A small class-conditioned image diffusion model, trained from scratch: num experts 64, 48.7 epochs.
Rows from block 7 of a small class-conditioned image diffusion model, named by matrix and row number. Rows with one number within an expert belong to one neuron, the router's apart. Each number is 128 + 24 x the weight over its row's rms, rounded and kept within 0 to 255. All counts start at 0. Numbers have three digits each.
Before each expert's rows are labels from the 100 images, of 14848 (inputs lightly noised), where the router gives the expert most weight on average: "strongest on" is what is common among them. Only what is clearly more common there than usual is listed. The data: telescope images of galaxies (Galaxy Zoo DECaLS).
# router: slot weights (model.blocks.7.mlp.router.weight, 128x256, trained with AdamW), inputs 0-127
# up: expert up (model.blocks.7.mlp.up, 64x128x256), inputs 0-127
# down: expert down (model.blocks.7.mlp.down, 64x256x128, transposed), outputs 0-127

# expert 61
strongest on: shape: featured or disk; edge-on disk: no; spiral arms: yes
router.122:136098121150106129152151153124107098130127112146115119117116104135133125146108122161171094093129102169085134099135151114076093161113182137130153164128091126130126119089162126123113116167139114103121179131133117120132150131125143130098105137098118106091158156135163137140106130105103114146109117160103129130142101106110116073075118122110111138110144132145136088154110106080146156147119
router.123:127106123137117161143166165130099097124134094147112121106129125147116126140085130155145117107118111163097121082140106122090095149109144134116162183133104130142146116102165141107114123183153122098123172117131115113158141123135163140104102134088123125126164152123153142147107137094091089155095115180103120119145112109110128083071139115102105140107148124121137089137113104098137155134120
up.0:119099114138133135157081129120137107168119138134093153109088199162168086124120106151117130140137104086178159133139142135096112118133152101156141145095092139131154182130161111128139147070158143118143080084109126131129121122098175135146102154135102102093105127139155144135131191121123132132144146098112126082106104127127126127142122145160118123157154117167100132136145102155113121141159
down.0:130130147121081131150108123111092124127106135152134073127137121162132132182143141143144110161136131118118133099151141094146096110122106132140169111113149103149220109162102142133127137108121097087118107092146102098123088107116112174119111131136150167118184128128138123094122136124080135169082160126109111111146137105093133118113137089126118110127099104108149107138113153162149097139134
up.1:129123139183118171192164126131103134139151099119154141161115097135122131118139126102111133173162127130162091137116152086153162110137170144171108146154091119118159112129131128132137131078104113109113104175176186068059131123117113144188099151155115135163127132148116102113144121110098105122184084146082157121134135120121128124152108149125160144124156093172130115139100099109106124142129
down.1:144100103089148130126200083115125190144128142144142111124127156121089099158119158120139110157143130112122113164136139135156141112097120126135127152142076121101146110124103155143111156112101126154112129110156152129125156126115124134138133143129124084148130145120113130079125113162080105149185102136110137157099117112104152093129115141105132131143167142081114129168109130083140136127157

# expert 13
strongest on: shape: featured or disk; edge-on disk: yes
router.26:159113118157126154114125129127096110089090074130162083161128121160173130137087114159111127175111103150092092085135152157103145120110142122105113113143100147128166109147103153120127161161150116105133097107173099095128118125169116111150160135149117124135161159104134067176137146142127116148104153156077127119131156147093140142126114126132103167140117135123096155145084124116163140137135
router.27:149096105157154170098101127098122100089108109116169080147121110168146131147094140151171119158135105153101098088130161138099137124101168102107148125129110123120171103149111154138136153160135114101136160091146104098155124162145096104150140160152100110149142161105154088114142103146107108148100155164097092118118160112112140133125148111121111139148140143108098151135081100097163163117154
up.0:138112118144131087126130090146095153093118119118138112130142115109130156094160155110115107158131149116131108153158136116140115128116146137141149140108146114121137100140127161108116130096121132165147067120124152170112105100109123152130117117112162101124121092154122126128102131142132135135135136131167058165144145168115135111120095168166114105116113125148105142116110146154107120156109
down.0:153122153124150152169103124117143138114131158106153178134084113171144171129100128115149146123135145133121116138123138133126116141132167094096136133164122155152111110065177121154142113104156131149140103116148158184133116159136108120121065146113174148176137129168150132139114135172153077149166120139147063123166138167149100101124147114144153128101125116143142149069099105132141139128111
up.1:117137134096115071118123142141159112109125066147116162084143134128162136116118156114139126135123136146162139128150102112108128156109118130131125173090133097154135129131105139123110092118108127186165135138141098154141192132135177131132107111093139094113148129146187118166100137174152106137134144098124093091180116154159140111132128120126165103109138171120113113141108145094126109115105
down.1:111128081123072158073147082103129139135152175113104150159135066111103122141132122125169136112123136119096121147097159129139155119146106135148161123159154125137150173125114156125116124102094161164159121084138132099059109129114188112122115143133132134067104124158116128099139145131156110157167123115138117121128114138132148161141141115145150133151136100160147122133125117080090101124138

# expert 60
strongest on: roundness: round
router.120:135150126132122108093100115107092119128111142126114125197117123110148137146141169098131159142119134116143120134129134149152158140133107127149123096140098089089136146146118156153089161099096160152115114127138138106104139114107097115123146156187098118101134110102161105136160155136109157085094169139120110158134125145122115175134157107140152135152106112104121135113132155140121108105161
router.121:150146116167132135094085106120081100126113093118130113172119110111126135144134116131130150124133147126136119145130157128163155146129125107139112077148100108112158108151078148159075169098093171139108113151167152120161158119135103113139173138168105119120088117143183087146179161165106153118074161141105129149092134118121113161140157096120129140135101132097119162109128147161147118102130
up.0:127101089123134144133119138088131075093141121114108156134120087177128133097151146110114152095112122118109087134116055120119132114128131101163139132139120138136143166121137112098131144115120139107136139138132135108168137136155149123115077100127136106130143125102219125163165143119118108140098166168095167109117126135162126119108142132129182153162107098147139102150172120104117132149139
down.0:074176136118122182170121137150091132181165122170133143145106097191103114178147150132152179149120120133147127103135155154138172141154110125136088134126173134153104143097139116106124113144146106096133126171152098104118122140128182137164159110118119133098113135108130093100175091153103141125130157148120142133173133116116123132119150172103172107133135143117131147131132122142100101143134
up.1:104122127158164099114102114157129082120154170124131148095104119163149136138143115116139128091158136108109144147123131145131094108168230141155135153140152106114112079124137178083153129194117152118156127109112124122108114130145097139088122164107095144086124127139073086132132126184135127140096158144087133126111148147142115150137138135138102140135128126120132161143151117111086106129129
down.1:108157116126117166147116108141153109172144128133163106111136083159111180095122117135157130192107106110111123158101127139133195124145084130119141129092131130137119130121174151096174159138092131127143125127136098121128119149143129140150131120147122124060155109103136098155129117153091100094103089129167168127125105085135142135127090115151148113114145135150167140093089098125131045127117

# expert 54
strongest on: roundness: round
router.108:144144122132134136152106137117118120149113132076167112151089134151144145145089142126118117167116114122132129080100126151131192110111118141116147152135097162108104104180108132181102137104128131131075082133116122120109106106155116142146129130129141157116121111135147117139161113151135126120069177118140107125106151147171136133141100128167139182193081157101148115103139147147116131137134
router.109:125154139122118119143094126126131113130117159085164086135122119134113128151104133138147098105140124097128133112092133135166176092132112126118127124150107137118092098162121123186093166088135129099136110135147124134151102092160110141156162139152124146105092107141163121149188115128116094111102175147136135110118158139159150128134090121162091179153078131103128119164141137135127154119166
up.0:153123139148133177097124122113110097138117151134133116105133148109138082107077119121098146138119131138123124118128119132120102120127103170167123125148118103148174171098100122133106127172128125174123113160084118153157129129114128134109142059150082098161118103125146158135211133142154111140114147127064164114161129140134121135149150047127128149120168111109126183136142104126133124138077
down.0:146173138114146154155143129134146118129138127138089128111131168128132077128122148097133128134121147108138118168137129129111127140133111096130167137094136115138084101151099165122120127114133122160158141181146121181109135137157164154142122105139107135125142158159088159137167139155139157117090095147142182120099135135123121145140122073144157138132110127108155186064132105119142132127121
up.1:084141120144096134091149129111109093125143118172187147142107115075131121138152111172128104140184134171134128098107115149131146136154089085110105141112123160152142114130108138132155115104124124118105126145183152117113120107105112122128124182156159145100136105114162106130197129150147087089114099147159108176106197126129139121128112164129100145100136119070129153109158145143141097173116
down.1:157171126158111160124110119126126129156102169127091142100126128078102153130143108159133081168130099145089140083136138083102122118147130163155127101136124138113141138123131153121109091184128099149146088112128087126147131161178065107126106137106153162130098136112078088109136074130112150134161149136125131095143115131139142160131130180100093100147124153153123151159127112127081122076139

# expert 48
strongest on: edge-on disk: no; bar: no
router.96:148106136140127140079098108110140102136098121090139106114121126134122112128098100137141120182122107137096103105125115143143123108111121093108134135122080123117106116149108131179105140145137127113152110101159141112152138130134144106178147134158096120145106092121138119142201083148088059176078146162113114133141146148125147110123120089155080141116118130078155118121113117114143138100133
router.97:156092123147141149099109115088129106126105117104135077124135108146117127165103128143148137135140121136095118155133127146150142123116120098095115123130105165126106106153107142167104171126129123090112128120166127106146122125127120097172125153158101099168122125120160133166208084132088067152088164152116106122109141146136135125110111065137134138131101105085140103129121137132128133099167
up.0:119089131124124111105154109133099142144122165129102152140126159111135143149105095128182125176096128132136125127133145117114135156152155078142148150156089117118126144116146140154160165135148147182180121156151150113119141158083141110158068132115129102055165142146161124177113142104153136100129131116135108126170149109109104086109130132136137138095145125167125146138192114177124093106112
down.0:129125163142140134126085132089168103111129067113128168174102095075136125153072157066136140148155111113158138116137122116147140168187072124126135122133093121117114162146093139120136121124108130162133110142134058124150092176109113117136108165110121107128125165124138193165135103120134135135088094147177142135146139117113157156136125118129117128126135141147110146142142125149103149118157
up.1:092152131157140115144120129126122162080134129168091162122134133109143147116145154114099105115118139119169143124102134096078103145107099105143140155146139118109133101120122150132137114186145120125095120139087089120114143122146086106093173160120127119159126127137131132104154098139134146153135138125147139150148137185140183091134119149118152084199128164149158160122181129147097155108112
down.1:141121153160122107089152130105112076131135155137164119191121156118159121137136112123114142115144133085112119099099102123152107138135136136136131160165125146146116141128163130110161144111160107102129138107137139077165127119150109131137143176130088107135125178088099119093120143125137157122140161122151142129096177129120138145143110199129179178128141130138167098145083108134149085129097

# expert 45
strongest on: roundness: round
router.90:135134150145157132086134132109069114122094109092150113113110107143142128144112143172129111124098145114103109077089143092120155109102151140112118141142114147119125114135075128149116165132132102119139125137173146099145090099143116155118122120125148134143147114087140096124149150179120106127077135128124121140071151128125141153084144103126098155185117147107097153170129135137130141102119
router.91:113121113115166128096124118091091108133091130082119140128100121126130133133103156118143136146104132100106106079048108155130157103123133148119136143114096130097120129163134152163114158129101121112123134123141132115125070106153113145111107157117152085129131117097145123105164126180131119117071146127132152137077150142158164153110145096153122162174101118090107143150132148111142141095167
up.0:147103102156174143151165154113115107136077157142107138123183109153107105112108129118132137101167116153136141138182100164103145144100148110148155163116102139105101119119117137108116146166163144181141095134152104106143143171089121147137126127132109116107129103194130133093091074150131139106098139064121126097136163133141080155153139168118107154146089130095114118114086109152143149134117
down.0:114139132132189147165156116129151138137139145112193149155132125131121115113112117133137105100115146131123134102133145098141117091059099126090126118162123113145101091130150122120122144175131086118098097102094120099114105134116122119115095082139110118147089112107157108086122075182117107117115136070122131138081160108105129124148116147128147115107130132159112134092133141171105137096142
up.1:082108071129132098086132115156112151115105146131169125100137161145141143111118116135134141161169125136105114152158119114126070124125137105139098115147090132104124163170099147133100115138123158102165142137118120128113115144122097146107101074121114086150153138123124111141117109118142085075103125157154080159089176095111129089130166158132142105091118117176149101130126127157104075130085
down.1:121123173118100168126134124139155134168123097122131164120130137107121125113080118127125131176136076119111078160135174119100150103111088130091111166136112113130135125144097143126124139138123136150155144155095130079105154117135106109083120099137128152149131126144132085109130103119174152117120159155096124124109173132116127130118127139132102133170122107124116102161062162144119102123147

# expert 57
strongest on: spiral arms: yes
router.114:119078124153120150134144143133118098091120090118151112154146101142121118130110120172172101131118108149090121104145155133100137169127151090091152142134155161138150105103118138131141113177105095112126145082162089098138127128096138122113101142102110136109163168106150118151119119111093119149135159151096101091119124084099121077099137130126066159123162178130108103161101093106161160147127
router.115:109073117162102151136167135174103122122089067108155143128163103119102108138130110158162103154102094143102090111135145138111141163119165125124151111143117135139127091113104098136163098154109118115128141121133114104150145106113135119110119165140104140100131162122101099140095141123063110148148169150103122107136142100135141104092131151148077163129136148156122104164117107105155137123113
up.0:129183083077118118141131134146158123138151148109150127113123135120106106114169103106186096158127075120132087138124089093133108126139117113135129126128075156125161108159143173102144163093093134133127141151171201081116132134148145078124165162128119134138141126148125098113126081112112090129109086189163190133147129130189145139123133197153138136131167107112110094121103110124150140117150
down.0:102109158081160122141157121081139144112164154149127147117115128087061120094115129138129149117144148061128135114146171109083159092124106137091106133114122110143113126130118124150173134107082120125117104153117104105119105112150107117167144143123108140090121156130155156115113105121099145141119104119164075114135114153095171130113156146111142144176108100123110150124113132124170145149120
up.1:126103127162124173127128127160085139106141126091097130125157154138141131121117121120112134146073146116126116145109080107153123119148161167124102132139130091122116162171122133129135132112094134102139151145128111148100122108105093122109137128141141135138104162136075121063078055118102174125082069108093161163145185115136140169138135127111161163110089120143098100154185143185121127108107
down.1:115098101134113130118133114127135150115135116164119118112087125143179124122076128152142118123155201144109145151151134111148117149138096135115147111127161083115118099110176128125158143122116105142141170138151176158159144149140128135076126111125129135139140116102128171136143151062133105153134156150157080117116160136138095121149109123157114144140085115056136113090105096144146102111111

# expert 26
strongest on: shape: star or artifact
router.52:140127115140129158170091140107182081117090116137137108168069142135205130164124210144138126162101094100102121104094106138138162162091141139117132123130144133125114108161107133158121171133098137147147104131168099135131145149094101113134098140137117096147161134121147141078139119144133118125127124159133128109125141149154122118130159125119116151151123111100134118116106115122132140112124
router.53:177107111142131147144140151109157080128102131112136122159102121129183137171122189116125103174149090122131108098096119126105177158103169135119124155147136122111138137162092129159150146123101159140123112144172125083139112131075123118148131179114107100144144143140148135064164131148125099138113135133103107115133087130148107137133131159096107144138101109106148174097100100131139108132121
up.0:105120131111151123118149092116152125133137169152143122073158156073120123147091165118154115142173130152103152083130162151117152145130105060145135115149127139106100142131090127150104192155090179116122106075124146123109139130130111145132119117088155123119127061127153133153142127126118138158117126124121059156123121102122157161106176125139139103160128126108116119095104145110155133121130
down.0:120119077149152162119150135121134141121116166110132130083116103135140149106132168149123106169163121113109122121124102122114109109109188181109112104117120114107124116134181139139133162140110098106084117100153106106176137120127096149123122132106130151107108156097116126114169128124144112111123127145107048163085141177128132094088131111170086159129115112145063120129166094103131114092147
up.1:154129151101154142114114148150116133178089128104112115139123191152132095136137148163165125133135116134133126117129134134125128095147095141125112121141102131144154144156094103144124149116083090106129161122140189121097171088121101128119117169102117078124113144148090149149127134138134139089117056096145119113122151114145115131123126139135141147109129160173102097119132117132104128149126
down.1:141102121133125105131136141100129113116156107097152120151127085158144094104103120133115130144111111093077108115135136142151171122194155159139135154099111123116147141167166138174165189098159128120119125132147113120156127130109093108137120113137156119186111110131118149163096177124164153154144100139131132140106109133136136126097136142114096087080132107128152100102099164111103130128158