Weights of a small class-conditioned image diffusion model: arch dit.
Rows from expert 2 of block 5, named by matrix and row number. Rows with one number belong to one neuron. Each number is 500 + 25 x the weight over its row's rms, rounded and kept within 0 to 999. All counts start at 0. Numbers have three digits each. After the name is the row's rms in percent of the matrix's.
# up: expert up (model.blocks.5.mlp.up, 64x128x256), inputs 0-255
# down: expert down (model.blocks.5.mlp.down, 64x256x128, transposed), outputs 0-255
up.109 094:464521505481497513481470467505485484478488492468471491469501492483503520508528504468491486513511469485498517533511516501532415508543480486541511493490532476504494510554491497498486487488482496540524489495498475491465498537492482470484488532507467502503522512496457462436528506535493468532487474531518495497534504540511508509500494525515480487509519442501514529435489511483567505508549525476499500507525494510477537489519489514489540482534448462478541473493473514510502483536569484529526517497489463572503509548491464488469485533514502484423509495454478499501526531465519517517506481501511485499501529540503487527500468495492477490476495495490512519524487428456501494507511554484500493482487513541508516495496516537509496490525490481452504501494507532509473548491513475
up.110 095:501500514485514456481492505524521522523468435497543458506510474506510480527516462489501542428508476460510508484496527517524473517530532486515484510499448536481514512468505515532546513476499526454503482431466526544493470522498524492491478509490527495510482521489492479483489511528548497488478473533522481461464498502503468494495505526466423488508478470487494510559481517472463500497503467511524493489489514485513518454496516469474510507490491569483518530484516510513503506457468496488498498507503499447540484548505491458513500503500525487420513493528509479484512476501485466500537497507502455514459495488506507506527514491498526526528503491495498499468472479528510525492514495517505508476439538517546502505482476498495508505535411483519515514470472498509510535492490485
up.111 099:508503476466495499510469489510498520455474485522493470490514540475531519500511502499485506498547529486523487527491481435501538475484461481474529520512528459498498487507532485541482566525457485494503521464447488492582500520490529545475467471510484511542501526496507463499546478490482512511566494481511464481461485479480535499519526519502498478497494459490512499519511489505471482531492525478482479514450510483472492495503485541493470511482547440527510492468516514473502479464500479493518498500470480503500497553483503493475476511485529508502493536503504456466494508546553497514536492516497483497464523490491502530486495482500499498513511479516546573524506509475487493449529533543496508493504485492516483494507554493561558517523499517516508497466493528480504482543529499
up.112 095:444465477489507536461513481465482484516527485476486518495522518552473500545515500498488528527473473477524517494478487479471519499488480551535488495498475509471536523525493478482494457501486526559513486547512515496500482481494494515505478491508497488460500483551501536480495537531526522516526536493509509503527455508530488515489513488483434501530480496497510470541493512459464479476551465495511507490505509543494487489488503502520517490545495470501520529457509519525530541487491531464510501517471502516526514490491509458524546505507512488405476472464474499439505527491501507529519490497513442510556479467470489464506484495488504511511511480498489512486482494484503491528527546491484494511442502527501554523524474507464510526521495493487466519523457486490524502510567525
up.113 102:501505476462512448471495500538466483490448519511523437481508489489487528504519489515448496530512516526497489518516463499517522486491476501524540514505529509484496453488502512546529475514503500472512496525492518441486516504487494523473495501489500498498498484521495501516504488479499492483491494465541464479501479515505469492541489498490499497520493467512486461486502522482504473494511509492491446501504531471508525517528504492485472529528537445511497497519484520535512487571494501480478533468534539555483485473490532518489533503486498496514505459499573466455490535516521481514483518535506540514567518454495513522537499507470502560483519485505497439526525533502478494545491513537464538435556547498463470508519490491476447485498545483491505527473509508496486500516487524
up.114 096:536474499487490512462490516549497499475545448493528475483519501452527458473506515498519448488481481516483475502472495500526544470477493525504537504503524506519476509524485501482537466505514483501512503462475481469547461500508564492505479441491458520477475484502523515486515490545529573491504525492482469491497498470498489497522522544483506503523497524508517474526498482447493505496529482471527509498506512504462495504523502521505508488485511458541507510499503477527496508502483471465468498471557502514517488475498472475472503507479526547504526522481475513520539460498501489512502473524561534544531534513488508523512471509476488479534542493512500534573520488478488485527487491481491521501414512467480504482525560535526463467492516506506488518554526495516491519508486483
up.115 124:504509495497496475490482502523484494518483452498507508495495482486512488541531530500508534460505502502489560473492523503495565491485579500469488490479425491487522493492482504507494513463499524517500533500498518514452530510488471511516480512471514512487470530488459462496507563491501514519456479523478528504534500531491511499513503565488412544491483506476491513536546514489500523490464500500496496540497504485499492490498482506504499472492536526525478509528521518543502508453497516492531489493450463503507518522515502491535523480491503514493478503516450479524528547528497521505488504489541434507518515494517489496515490472516475495547482488511497500462491536522493490482473514475523505509407521487495490508518462461484578500524433494495506476513518470532502503492481493
up.116 110:486542494526482533460493495512492519536535487485476492505469495519506495538496498496531541527507565524501401525512518519498519489533511488507506485503497482519502481527486514484494529497489497498500484461463533451425489523486466520483439496478472502538483499497437471508513542508493480493504483478498510501451524491513502502500482494494482534478490463478541490540500502493510516468534512486516509531468509499485508467497482504504479499504592531482546530524488506513516539481528500488518487479505518552502492527519495493475506476510525523471494477551536499514474516457514505502546514492546486465498510544498471500523449510449460527496487513504500499507465484501504481511495468464492502531423509490489513513493460518485557533477495470494475478527499537506496511500490484
up.117 088:485493524491497542543504511544497502516499465505499478505508527512510505502513454495547534546496514490491568528508478531518500486517542479504515468483503543496479497494474497519468494468469500492497481499536529528495512483470506509483481492475553493520482505487507460493530464527515513505529495509540555507504503498488496484483477449506439481552504471521494532510488541456502472460464492458462525475483480518487537531545516477507448522498464532490551495494502503492520493499507510504484527491465483477507504491493456437560493460510470468437496539502483477496513512542524484488515456512539505491472461480515512488506459526485514499489493491499467515524511538520481507541469518492499469471502510545511494505531529492469537511485478473476465489549477475533476531510531482
up.118 083:485499504517461494463513505485541476483488489511522484567487509481532505528490459476479497480501473493469548479469461525512464486481454515419511482496542531514469499543511516458519531523499528451510470477494466522512518508497554513495543499523504514503528503426472450489542504454526494475527471511525532506511489495489473504477508498486513478482514481492527548489485500493482503471460489496511509502471503495490491542500515458518471473498437508485523497512498465445513508511482524536498535489485528466504477532536533539512502478525508488514506495557544515496498514484455483502512508497452487516556509471499526527511507518551540489538522502520533477488530510520492501505451487449502479469479532502493512509517496518490500475494523482507509496535530489525483516531525473
up.119 086:496444510516473475521499516499514522467506503445534491508521543483534474495488477508493492501464519486486484504520501522505517473514487519534487496520521466492475470484495500539479532519498521495472494498466494501479503488534515472497475494507545491508518495479497476594453500516480529463491472458499540499556436496502502510501473536504475484523495524520509489509492495493490539485484528525498487521481548521519503517463507506529494502461529500484472497475511515561460500529466478532468497508508501512524506461540412482539492498496523501528553526479503516584497475486458501486511514466491489523482488463467518480465503517507495528508488495523527487482488494507521540450541455472483514536503475489443508459490493546506453498505491502509491507502501514554512527520508494
up.120 088:452522541490490487487497473533495457491504444529503483540502552503507486487479498495527496475521564486531436490521541495506514514477512494501479508455496462531494485514538452506460463545480483556469500493477566495502494499506532545461516501491506465535522493503497501516493429514501519517470496505494517494522464553495523500449502544541459553472495524488508517509494505476496531548459468519520488495470517513495503537502484519499455533505523511501450483503495522509510537530474468498529484473501536457481521478510506502490492497459523491474501516495471487478533517496512541509543506515510516482509461500516511496497528521505455533489486504477486501474499504493500489485449500499489498511515529461477548497497477486493458472447521494515473475536516515519506486511549483
up.121 099:475482507466487533551483497510508465526506515503508445498475491547487511512507516484487516446496526463499488517495544483496534490486503490529484515479491476523508526444529533511471490521510487503478489531485485483542476471534433533508508529525473513507498507460518541592548507489465564490527512508481493505508436508501507511503487482512550505525475503493489520523469497501457529508562458509498498526525526471506517455476485489520518474530473528521533484486471514501516467480475479503467490553530449422485479514483508481506475517515499477505478550496495499484536452533514485489471482530503483493476503498482493491488495501487500493481491501474472506504508518493470491531515510479484497484488454484455465483528515513525570514491539496499494465486503478475505481506485514
down.109 090:456535487481491515502517477470472499517492493521505493515500520460477522497511490489477513504480542481485488498487492506455545511534459510487466509491541511520546465493461477495483489488521535507498490495490535500563507536482511474490494499502510520449513442496486491508508467488520446481528524480545512470493508550490489513494510519474483505494471519552545533495471521507479474473474478491440524475541439486508460485482487509482468500502516522542526521515498521490492459506520520484452462532514514500502529526453484446540544499514463483473473462484516484488490517483514505544509505466514537483511495424523504469529527518515477545485500521524476481515506510456504471488510551508505491517499440486479481493511462465468451520498515542494498497473511521506489482488508471
down.110 097:498515511535459543484510503513522557501518481549427531513517501495526548478455508495496525512530477532458556496505492490541477485489496467492526541502507480476483503510511536485506513503497509509526543526545535545463481474511474501477543451493511509513477463519498500458525507533490479528441451496493518489530507474487521502507481543488525483488504496487455521467487490487468456479525489495478478506512506505483495516505524494534533521509472553497525545488485521490517523489464494510502498483432513507514485449494460523455484517499462446505465502563530511486478517463521517519561504483488514509531522492491523495500496512494503497518498491464508525472473507499451510509499504471522484470495559519534467510542536506509525536490512487499529505485485531483476515494523503
down.111 105:509471534497470470514461494478462474511502476513496513497492526531505503430470516504510513530500452487524500510495450505529485489548536511458509523527559494475454531498452506493511467534518519501534510502533493516467521479537533478477492481508524507487497490474518505495515462494472487473463517520515500498520470509464490461522534488511467509519510506494508500467526503484499496500541448530495516528507523485473473514506531474489498482497542539504507473497467504499463504509460492532454526527551528495485482523553507478491496542500529478450527460505515539480480494435478513472485473520482520494505478501480505495489514487508485492485468513498490441449482438434477517483526507515480555498504458500484527483500453526480491509503524492473507494520507520478476516479549548
down.112 115:531433503496457510530502512518535499481506452513526481486474514500489524472515522496474499508513488489481531498462471506496544508518501504454495531501472511488482495534521546472515483497528538478490444491490456494487500472523493485493481530533523497440464552506549508515467467504508507471479520491481529479507480498475546481481504472524504482512485501498525489515545472494492518448485488462504519502553495482521498495458550475508486491508530551509478473474494506495534500512508481486530498482488447495513483550560533502494498492503489496487493494474496531478514545482482508484493507482529523501479515534420536512472476549477471553452449494518488493497444486530445496476502471526484510482527545482479503484490454506505479474478505501452521475492516488494512531500514482
down.113 103:471461477463471489464484537430479503517525459447523493514484458502464499521534516477494504539496522487504504526518487497486528493542446482539489535474518500522518515513503488488508470486503474507504507536505520525543477493502483482528462460482458508526525466548496465518509446491511563469509508488492546498536489548528536496501481487482527494473508505480512512487479506487517495504519495463493492499483509522533535526517483519484510476508494506493520484467509476492479518457450522484521542546473459557468525516508477479519501511472462494473495502499541513433517499513482510524498454503526500513475511530514499519511505489540488505556507511516448493534480497505463515511491513498464498519450508460516512520487500465502496511487547526544471474482470506546505514518448525
down.114 103:511500493508497447511478511492522502505473480491496514494497507465469514533508475498493499510493499529530505512517564525486518488478487467453515477522558515494524524456470525541499484528479514517478494485488480507480500484514594530515533520503536509517510490451513578483507541523517529562532543489531551533475513512509500507536498515518473550477513509498553468520515501447435501535464454517497495515479515496532507463526494478487443516481509492480491485536475501484522495471544510498469492501502441526463522521503490513566494499476516485478492507458500494525508484480482478480479507506517524502502492490447490524506467469475512484493498501473477510500529506510505513528495505521530489533510535513538483499492472511494447523533471497489472508476478525495549504502503489
down.115 105:540477487504463496500506500510495445547500537497524481498477480499486503518538477504507499443470485517542483513529473484482470516478566456508492497518511527476500541500444468490504506502551540511507473480531518454537500496520517503453479459505500483495511496504460523481517526490510454540494498532480475503482521488525481499515509548479477482501493503446506508473500468550511520488507485510516506496514525514510513509494488490502525504479474489465513526532494470528472500530491482494545519507498481578513493488541513528511493500495519499479513490523513535494506507477505462488475499481500498506534480499509464545487472539480475490451529478484528437484536492431518517473523541503500509480595464539509518515517512492494478504510448504503514461533515538471514470515474503
down.116 100:474544472518497554518521533541565516470448491498505503483514482490512514452491532485514511496475473521506489510508519489482446496503553472502520495531452545520493492511507449502501471523481500556462480508547465533519467504532486470494494451466526517503501452534468517480549502508484539535500492513501518500513525497472482506504476466498475487495504510469500473543511485499483528524535506471470521483504486498504486509511496500495492501493459474515472476520504494473498544494490508525512531468467462524502515488530499494500473518489438512478507469543533488496479529493506483537513503504470543492554537447479521528485502536462524470457512478496506532481484520512472510521526500459514473455532534469478501559523485525477514539502474471489508515524521496482473529511520460
down.117 091:517485511493488516523515463526462554482496481515517488516505534457489500498462504463489475530524549538467461510460518513503508513498490469464520541508514511453528514501485507476489519536485528496513495473507495445507501523531514495453477475532435528488540481485538533478516493482495493509458470495509496509522562477523503467464487506490518539504528506516504519473499500486536439505547497499508518530547487493482486533500519509505537531540491493446437524426454528531522529576500518502481502493489519478522508498543497513511505524455499487465482480486500525509488528466516485519519491561501513531490488528518506533463504512509499515491488487505504497502525498449514503478518541518476469476528523495505484496484524483493431508486468492480499486485508495464483494479523498
down.118 081:493504521517498436478483469490511534482489499465491464492505483518482531548509504500472489523498568498491485492504526524497482485504494522441504490464488495513537488510490532460533524528538514466480459457499479494495553515485502482496494527473503472470506493476509423463574494503512492492495457506484483532482520555502483499527482536501522489522496529557491479535506484522463500499553526488486482450486492501518518550484461499524487511511464526474459498461521487505486550514486483508514503494524535497531507441497493536500526465555510515509493496549532513501500488518499510486500501478498454497518477525538503524514471506493538460470532501489461476496500496506548527511471506505445497533493524463539529514482486485491493494496451486487496495479509517501511521455539519
down.119 082:507456483497485472486488505483509506561500517502563466494520442486515476530501459468473485520476460506517522460501548548494494462532526519479499518519504494479516527494513512495530542507499527459519488516547545520516522517514503462521493457466462487506485505498522510532491455490493524492496461507512495471466491475508490497514505507493508565530478546516492493514491453477511508496492497507500484567461481491525517514516508462490504478476524508468513490509485504517512505493508533457511530463502464518486494491450441509487482494541497471498511485484502500538503485529492518515551521475509476474542493528540496456502517465506540508520487459533492548462500480500481483546513477547511493519416473481511531501514475512433500482498512513496524493545529485513509489519503508
down.120 099:461518462461489499518490515475481521529487481504479475524500503488535515490482488495484491502542468490521493528505471469533430497525481491476518511477522462530531486482507497468518493544480482483469465453559470477475498531497507516513473501505477523481490496537529477459525524484469540482490449519516508493478507482462498517522514530519508506485475491522490492505493535468494522538595491526470498520511560498477532521524497464507553462538498518512537499569498494477467467503536508531533505480459468490471502492556501503482507524499490508517481507489477429491469545524496477505482527492495510515499511458510549498515505478511516508502508533476473491490506480504527510488473465523476528519496507543460475495497534513462482522511527478516501504514538495517495501538515558
down.121 103:515490534514470545520469494529483481498453477477503549515493505505493483513522484506515485475472469522496481487504492506506505471493479468492512480514468501502485494467483446488475465484471531516484545463452486536494511487492500491539500539524533508552523514497492488548498479469533540490448525447543492470502462470536489481475530512498483558469488556527508524500523481523520554495469495493554525501521488512496515492486517527514517481529528507467514457503489486495495467480475480525400480491535510455499515535533504457459511495469513502481502508482507514502520479471486511515541467483479480509504533471504497484495491504529464487524473487492488524515512496495461494482453457556490519485500533479495529513485510535547522503490542517498490511503503524519494542551480513